{"encoder_arch": "vit", "model": "image VAE", "dataset": "photos of plants and fungi (iNaturalist)", "train_examples": 90422, "image_size": 64, "crop_scale_min": 1, "horizontal_flip": true, "color_jitter": 0.2, "bottleneck": "kl", "downsampling_factor": 8, "encoder_norm": "layernorm", "encoder_norm_position": "pre", "encoder_activation": "gelu", "encoder_mlp_ratio": 4, "encoder_head_dim": 32, "encoder_fused_qkv": true, "encoder_bias": "all", "encoder_qk_norm": false, "encoder_parallel_block": false, "encoder_inner_norm": false, "encoder_patch_size": [8, 8], "encoder_conv_stem": false, "encoder_layers": 8, "encoder_width": 128, "encoder_positions": "learned", "encoder_register_tokens": 4, "loss": "l1", "latent_channels": 16, "decoder_norm": "batchnorm", "decoder_activation": "silu", "decoder_widths": [48, 48, 96, 192], "decoder_blocks_per_level": 2, "decoder_block": "plain", "decoder_attention": false, "decoder_upsampling": "nearest_conv", "kl_weight": 0.001, "init": "kaiming_normal", "residual_init": "zero_last", "optimizer": "soap", "beta2": 0.95, "lr": 0.0032, "beta1": 0.95, "shampoo_beta": 0.95, "eps": 1e-08, "precondition_frequency": 10, "max_precond_dim": 1024, "one_sided": false, "adamw_lr_other_params": 0.0018, "grad_clip": 5.0, "steps": 23900, "batch_size": 64, "epochs": 16.9, "lr_schedule": "wsd", "decay_fraction": 0.4, "final_lr_fraction": 0.01, "warmup_steps": 4780, "weight_decay": 0.04, "adamw_weight_decay_other_params": 0.01}
Rows from block 2 of the decoder, named by matrix and row number. Each number is 128 + 32 x the weight over its row's rms, rounded and kept within 0 to 255. All counts start at 0. Numbers have three digits each. After the name is the row's rms in percent of the matrix's.
# conv: 3x3 conv (decoder.decb.0.0.conv.weight, 96x96x3x3), inputs 0-7, a 3x3 kernel for each
conv.32 096:125100127169102123140161118125166097145180096124109151140130125200011114089133089122110160102066105142111141144118141102077150147104136125142126133117180143106134078156101166062124133143083126147135123080133132128098
conv.33 082:180128180094082112173132106107135140115171124112103159098143091099195172101167130129151192139165089132127149155147126200031156181141121085170084149152186126164158179134112020153149142099114114122143137116150136128129
conv.34 080:112163136112166122140115166111155124128000167070175117113098112135203136126112128101089105099234140128123113115129119129089115137117153112101185176116152099166131142087142090208139132105115127132090139255111168077129
conv.35 084:142111093098138070142142130096133139136141120106107124102097128136103100116155148146077150163008152148143135152079177108139120101121119154093163119140091154149151104115138129195128130071108139164113102060108150110144
conv.36 114:117132132156126136112146103127109140206062163119129118111128119153086145112122132118104101121082100143129115173129120150090102158114098121108124206115113119119099146128134155148054115116139095174099103187073111117142
conv.37 085:082166110146070137141124115125132140103161132148127167095158080130136151169166132146114169144128116129125139115085145198161122129049092102113137080182156141098116110137137160127110136137158100131139146139098107152111
conv.38 106:114109132145105145111131108105132122125083131132143116112154119160059150094140138132094115108114051137126132141135094215089132154123106100134094221128138115138105151129103100130074126155111092193091127144110136112161
conv.39 102:152151149051082106137150113113129101161002184121112101133115135111183094116121124119136112185148097122121106155144134120082110146112134133123147100073106142106114108118099072124048121134105103139117092196109098143129
conv.40 076:076139144200135147087158071130121124225046145144161111140106153162165096147081147146098130141096173153098117135104181118129156095105117155098136251060152121118077115189131076181065138153174135129115081104113079167107
conv.41 084:069173120101097166150160116169094159068134163109139131126105119099181104137074133093120133100164152127120142132128110160073146121120106133152107136112128189124168139146135119216053143117132171106139166116093130083134
conv.42 095:140113135099172126119102158143134131134017074117180145155105099162174160118130061135113115115202180111100123106161103119104154102146136093177067130152174123141100146179165150049104141128095151071140105243217139094095
conv.43 119:140142174115144160148161155116153105175008189138112128106113153164040107157092179130087102158071155144080113126154162199058140114135092113109099171090097137062121155133149159199182112116068140190137126138132149104141
conv.44 072:103127115198082128153142134132100131192222073100081141137095130159177119162128150134124102156140098145158097146080112153138120132112081127086131146157105144126133104135115125169098139115144082142134105120117101150115
conv.45 123:140185151142058145174168142123091129126108095133091122111093095111095113111086117145115126118154151087118106126167174142122115115129119108063090164045144123083112121112161187041109133000126143184119091123108101217097
conv.46 111:134195135133050110125156132129108088137170159145155166118118108109160106118126166158086126134150085127086105140170145138136080126132132113084079119137137118157131127124159120163198094063098132223127099098160148163133
conv.47 070:126155101107089130110133139126116113148104147160118117111159102216183111118127122094132126193114166111098094114139106164109133096155091136120095094206149126129067151117101141185057141075125142141116117095155132106159
conv.48 076:190100135118146094128097111130150143202088145097116115140115123172145088087083169191099123158080127159144076182101126112075085142154108111184068175105082105093105116127113223185149167136122107164109098110078097131143
conv.49 113:109097136110202149164074151113179125107130105127131108107159133105104127113126122148131165090100127144186157139180104084140129157148148113174163153117086091112125109154098138125083147217125093110131139195088122087155
conv.50 132:146089142123184084110102123101220087126121122144170104134174109099145093126121131109159106139076164138159131103097132103115147127102125124101141154119126081139132074251065153110133113179144128165114131088155118145109
conv.51 088:088104112112158119145158111143177107099168136170139105082122136078116123138137123096134080181144102124124122142078130183129113155093110148108126148145141107109114150135148085081075125121079134167110038097101141126122
conv.52 102:131098110164137089110161143121125067137102176104122117123130124114154149123142187134134077094176115144176116105127133120174110118161131123189077141067189096188162119132132127088154136100088100104164189039096134112175
conv.53 193:092175111143127123105141139117104136154087132108140144131116115074084151134094107128124133107126161143130089142131122118174131130112114143174112099255128154054103128139174102113135141100137182099123119103143115119125
conv.54 085:119123145109118144110106142148123141149122116115109104130128096106120143138088098156161137115118099133143118191115151165172108159114152097103113166158093159066110124143120169124133113137139102161156090110107142153116
conv.55 104:116081122150121166123158170107140147088217088133116166134093120170162168108126115108109117106121139138084129129126137122148114085146155131147125076136171102109137132135176108183184114160098119135167193109144140138134
conv.56 068:109139062168138141149156096103177101111143152111126089126105118125232057123153166107152114137202109135153119128179080073144168109149077142167105104125118089165116137119204025098119191128186126100117176196094135126095
conv.57 073:144121134116062181185123146119111110121137134135122093140110148150147079138125103126113156124095105168107128100082140116067137086139132086098113086149110115123111123116130136027146118129139120126101123082140147150099
conv.58 091:158173135074110128128171129111057096120137113124145110143070124093141128146115136137088116164145155119106092115173160123135102098156129112094071137137152159122150168080164156151127109084152150199112087136104132182122
conv.59 088:168151103133120159179108144137074127142094163166130125159106123080128120158090186144112133136010179126050131141154137130153099127138121139070129121155132124122141143104151140184150114078146142137121116127108146135120
conv.60 073:095100123158117165075148085106102130137125117107106170180155111138181116155137150138094165092243109121085144129082151118074149121092134120140150145119161163089135136174120137107179134141072125138166118148112138152148
conv.61 061:180088180054118104178129174108115142148255095119050152104139099192107129105147134116146115152142123079056124102133129163159119100099102083158135125157089132122090150044116206089162133097133172138137090038149181144144
conv.62 068:121096143181078126137116157160113127091160101192119122137167112132173148141127121124144130198154115133157119173109161107042075127109192164112161118114037159121139113081119107178059130146118108161113081199090154096140