A small image VAE, trained from scratch.
Training: soap at rate 0.0032, batches of 64.
Data: trained on photos of plants and fungi (iNaturalist), 90422 training examples, 16.9 epochs.
Rows from block 5 of the decoder of a small image VAE, named by matrix and row number. Each number is 500 + 25 x the weight over its row's rms, rounded and kept within 0 to 999. All counts start at 0. Numbers have three digits each. After the name is the row's rms in percent of the matrix's.
After each channel's rows are labels from the 100 images, of 14976, where the channel reaches its highest value: "colour at peak" is the nearest of a few named colours to the mean colour under the peak. Only what is clearly more common there than usual is listed. The data: photos of plants and fungi (iNaturalist). In brackets: how many of the 100, against the usual share in percent.
# conv: 3x3 conv (decoder.decb.1.1.conv.weight, 48x48x3x3, each kernel summed), inputs 0-47

conv.15 064:543527494515486469499493523490528512484465525519443480511406499510481489502501516520505510484494537515520493464507466492527510488487538483487512
colour at peak: white (99 vs 1.8)

conv.47 087:492503488505500514501478517532488494520487521606499483535413501504483500495505506500480502493536491501483505465504494533498516480514482507493507
colour at peak: white (56 vs 1.8)

conv.16 060:477527474487499531528499500480515505464517538502501458520514503491471522548481532477499522558515528468479468465485503493435504491512496469505506
colour at peak: white (95 vs 1.8)

conv.21 062:520471504488509498489494496491511492518507512526498535485508504517487482519522516564514511483496520496559516484531522489546488510519527407506523
colour at peak: white (100 vs 1.8)

conv.38 079:472405490479502492537504494490506493525502498467484510510508496467499504483499496496510491491507443442489498488499529572502513494491500477483489
colour at peak: yellow (84 vs 1.1)

conv.14 056:491503499526511530493492486506482515526512478422503527521567517475510501496481465526506485511502451480503509533467530515479483494476468507542484
colour at peak: black (64 vs 6.8)

conv.6 061:516531525533500523511457499506466453540524476462516538516532537502473511485499489512459491529499488532526527498543509527469486495523491528476481
colour at peak: white (43 vs 1.8)

conv.22 079:506496528488471503579482555487482515533474481531558517500522513502492515469528500505477505494511526502482487488527515512537526500506466487508541
colour at peak: black (89 vs 6.8)

conv.10 094:504496511500478499493550532507494502503495496460569489513514456518476507484483504515499534519506497495495490516471455493492490521506402491511500
colour at peak: white (46 vs 1.8)

conv.35 053:483512573528518506511523522516530487534502483458502560495523487506500493436524470521508475475503489489518510508507524529516536501487519509483469
colour at peak: black (99 vs 6.8)

conv.1 066:494491497476539487510466489564505512487522494429472532509540517500505511518456553466472529513505481483506501506465503510519461506501514504499492
colour at peak: white (93 vs 1.8)

conv.2 075:506554495496513506500490506521504479456499512534508513470513512510489515505491526474466501506486517523498517542507495388494486505498486536512522
colour at peak: pink (39 vs 5.9); purple (32 vs 0.1)

conv.46 254:495494491490499508516518484496503488497503481357495503511560482499504503495484495507501512507503493477504507503472518490517482506484513500492489
colour at peak: grey (68 vs 42.5)

conv.8 146:445462484517498478501497506502420441555470488481523489514549519486516483510495487532479505510485500521507502491501497501546488498518490509510487
colour at peak: pink (36 vs 5.9)

conv.33 074:501537456502506470495511487521466539554513500544527515499480503498511504495500516484515443503478484492470510525494491513510491482528498569556491
colour at peak: black (63 vs 6.8); yellow (27 vs 1.1)

conv.17 084:477426546482498495524516492500524528495527477452497527477554499487530494505525516497487512499524511519527489512547483480465491540487524482516512
colour at peak: black (33 vs 6.8)

conv.24 093:504495500510436488512537484494521504519514511495437503507454499514489493487523496488489507501508492496502511510516444474479510580458464522515501
colour at peak: black (94 vs 6.8)

conv.12 060:533528516487492525510513512481516516480504479454511442509537505517493494511474476522529548506508492508526502490479541516488518472512513438496440
colour at peak: white (83 vs 1.8)

conv.40 081:475519469497516483496506503523484504475474461489511533461506491525507520500460540462459513529519533494510516541449481501513525500509478453548494
colour at peak: black (70 vs 6.8)

conv.26 039:530512476526487462517533496506466524528517502544468509449485519469555483457508496475473490494482515523487511499516492479480521540492479542512530
colour at peak: black (85 vs 6.8)

conv.7 107:481520460498504435486500445506459489507483530483529532499485491495473480479500502485468488519498533470482542490503519485541475472547477521499485
colour at peak: pink (30 vs 5.9)

conv.30 063:500494514458490527533496500478484508565542523511453431510481518496497497505512485532548526481484470518506491548512496521503474508498512498477492
colour at peak: white (85 vs 1.8)

conv.34 108:502506497507521509522416493485526503489506488543445514497485515519516525505520495485485480498513496493498504504522524503484496457483588519499527
colour at peak: black (65 vs 6.8)

conv.29 053:518495508554525526550508481486479502484512463445522521507549529495502503530503477483477469497514535534510459510531521483464462499495495522498489
colour at peak: black (88 vs 6.8)

conv.20 108:501493488516472465495435516498446488523518514532486497464484505484475474481513515514456464464486500544492505481538518494494484512482537520480541
colour at peak: grey (68 vs 42.5)

conv.45 050:500472566517518514485503496492498482490481499506492546479504509480506500485471513492394545505500496511484494507467504513535528524495480506505514
colour at peak: black (99 vs 6.8)

conv.25 057:542531468501501502521483501517507479493472490535504503504509492530509525512494484453511541502495464564499526549459489513465529527499501527465535
colour at peak: white (46 vs 1.8); pink (29 vs 5.9)

conv.3 055:468505467497518489478454516482522541498512485501499463491445469488536530516474535458531512474496500512488483518475494496523485462502490556530515
colour at peak: black (95 vs 6.8)