{"encoder_arch": "vit", "crop_scale_min": 1, "encoder_width": 128, "latent_channels": 16, "decoder_attention": false, "optimizer": "soap", "one_sided": false, "max_grad_norm": 5.0, "max_steps": 23900, "epochs": 16.9, "lr_schedule": "wsd", "decay_fraction": 0.4, "warmup_steps": 4780}
Rows from block 3 of the encoder of a small image VAE, named by matrix and row number. Rows with one number belong to one neuron. Each number is 500 + 40 x the weight over its row's rms, rounded and kept within 0 to 999. All counts start at 0. Numbers have three digits each.
After each neuron's rows are labels from the 100 images, of 14976, where the neuron reaches its highest value: "peak at" is the part of the image that holds the peak. Only what is clearly more common there than usual is listed. The data: photos of plants and fungi (iNaturalist). In brackets: how many of the 100, against the usual share in percent.
# fc1: MLP up (encoder.blocks.3.mlp.fc1.weight, 512x128), inputs 64-127
# fc2: MLP down (encoder.blocks.3.mlp.fc2.weight, 128x512, transposed), outputs 64-127

fc1.400:558509521509482461533457500399482482587484501476456514558509482442475459522528480496456492481498481481508537487535524499429539475518469531494511511520572464496572488495565488459516533616416410
fc2.400:551480532496474497572518451528508499409493452535489491520504468501495479504377501551504468604606568459517505492462465488530543453442517559518535489481501536559488502435519509524526491489478501
peak at: top left (34 vs 14.1); top centre (26 vs 9.4)

fc1.144:586501496447490487454516497476483449497523541587546483430510454584509521538403572566497499450533432487474479540505484422483508484505534487482467495547491454447455526528529591497520538445536500
fc2.144:499514480515460454514454497401510459496454519526554533460532479532512501521487529475534527520409432530532501524564529486475539476525472430550477525484536515486509399553587468595453448502505504
peak at: centre (26 vs 6.2)

fc1.355:431584553506450462519479513525502523453466459496485504417518499499501517529513482475555478458456484526575416487478550475544516530523453478550495553480483587459588485467510430576430486519559530
fc2.355:472447524504442458452453490557545456584442504546464578442494493467451466444539463531488524444449461513497438524511519447515536545532471533495498510437446550530481491475477460517485475478564508
peak at: centre (30 vs 6.2)

fc1.116:506512585590465465575458502511423539483499512415478516530501510478431436549479546546432567551514581540487507487506551487452523484557533542547490448446485492515497486456510531482443545497437451
fc2.116:543538479487522551474486473511472501453514464515484459472505500508521457537588495536456480490484518534484550516487457515503583448508528437500476541574464457577479450563449438497514407520525532
peak at: centre (26 vs 6.2)

fc1.231:488544500522453446519470466475417552556496471513507503530475487448437441476443471522484534511507533525492520492528536486516532577581458462475474475536446478526519476517543466526484521529530496
fc2.231:515504549517467534516518467521495517432503491479415525476534538537480526489487558535482463452492488487506594557590469489518471441515424490509543485482480481477391501498561487483444515515461523
peak at: top centre (29 vs 9.4)

fc1.75:446605524479482525432465522454534499543523530458460544509533566519432526559548544511535481452476506542508497519532549454482567536547428501560479542509485493497475419505508420490481495582487504
fc2.75:460526472542501566437543530528546523478553529493488457501468475533528546499469516458523537456498517452479473523489469521533366485501537479441490528513460613517450553515490531494559539451476499
peak at: top left (48 vs 14.1); top right (32 vs 14.1)