config.yaml
encoder_arch: "vit"
model: "image VAE"
dataset: "photos of plants and fungi (iNaturalist)"
train_examples: 90422
image_size: 64
crop_scale_min: 1
horizontal_flip: true
color_jitter: 0.2
bottleneck: "kl"
downsampling_factor: 8
encoder_norm: "layernorm"
encoder_norm_position: "pre"
encoder_activation: "gelu"
encoder_mlp_ratio: 4
encoder_head_dim: 32
encoder_fused_qkv: true
encoder_bias: "all"
encoder_qk_norm: false
encoder_parallel_block: false
encoder_inner_norm: false
encoder_patch_size: [8, 8]
encoder_conv_stem: false
encoder_layers: 8
encoder_width: 128
encoder_positions: "learned"
encoder_register_tokens: 4
loss: "l1"
latent_channels: 16
decoder_norm: "batchnorm"
decoder_activation: "silu"
decoder_widths: [48, 48, 96, 192]
decoder_blocks_per_level: 2
decoder_block: "plain"
decoder_attention: false
decoder_upsampling: "nearest_conv"
kl_weight: 0.001
init: "kaiming_normal"
residual_init: "zero_last"
optimizer: "soap"
beta2: 0.95
lr: 0.0032
beta1: 0.95
shampoo_beta: 0.95
eps: 1e-08
precondition_frequency: 10
max_precond_dim: 1024
one_sided: false
adamw_lr_other_params: 0.0018
grad_clip: 5.0
steps: 23900
batch_size: 64
epochs: 16.9
lr_schedule: "wsd"
decay_fraction: 0.4
final_lr_fraction: 0.01
warmup_steps: 4780
weight_decay: 0.04
adamw_weight_decay_other_params: 0.01
Rows from block 5 of the decoder of a small image VAE, named by matrix and row number. Each number is 200 + 30 x the weight over its row's rms, rounded and kept within 0 to 999. All counts start at 0. After the name is the row's rms in percent of the matrix's.
After each channel's rows are labels from the 100 images, of 14976, where the channel reaches its highest value: "place" is the part of the image that holds the peak. Only what is clearly more common there than usual is listed. The data: photos of plants and fungi (iNaturalist). In brackets: how many of the 100.
# conv: 3x3 conv (decoder.decb.1.1.conv.weight, 48x48x3x3, each kernel summed), inputs 0-47

conv.23,136,184,199,195,192,186,180,237,228,148,198,222,182,197,143,197,126,168,185,211,111,158,198,231,211,213,157,192,215,225,171,181,193,208,173,198,227,180,147,186,189,220,203,220,182,188,206,164,138
place: top left (28)

conv.9,100,158,198,199,198,195,189,205,207,197,196,187,182,160,139,220,246,210,184,211,67,170,210,214,208,218,177,193,195,222,195,145,212,186,207,197,218,212,147,168,184,205,207,219,205,171,234,162,192
place: top left (53); middle left (32)

conv.43,053,204,177,191,276,183,264,224,210,188,193,198,172,204,207,177,183,175,179,241,205,178,209,267,196,189,225,136,201,237,216,172,207,281,238,197,213,203,203,168,175,232,193,248,183,202,168,180,196
place: top left (36); top right (29)

conv.28,042,190,163,214,165,194,135,201,202,215,228,212,208,198,234,195,187,197,196,163,237,192,211,240,212,198,235,246,233,209,168,191,195,136,233,213,270,202,248,202,289,168,219,214,181,201,223,206,185
place: top centre (27)

conv.31,075,199,185,104,261,213,152,300,185,207,229,193,169,182,231,227,208,216,232,183,190,203,198,217,198,191,223,190,173,249,173,240,182,210,215,212,229,170,207,184,169,223,207,208,216,183,210,195,210
place: centre (28)

conv.32,083,176,136,206,232,169,144,227,196,187,172,166,179,238,137,200,262,189,213,200,152,176,226,205,188,210,233,217,227,159,167,191,247,195,214,190,190,217,232,227,186,162,145,232,222,220,179,188,210
place: bottom centre (27)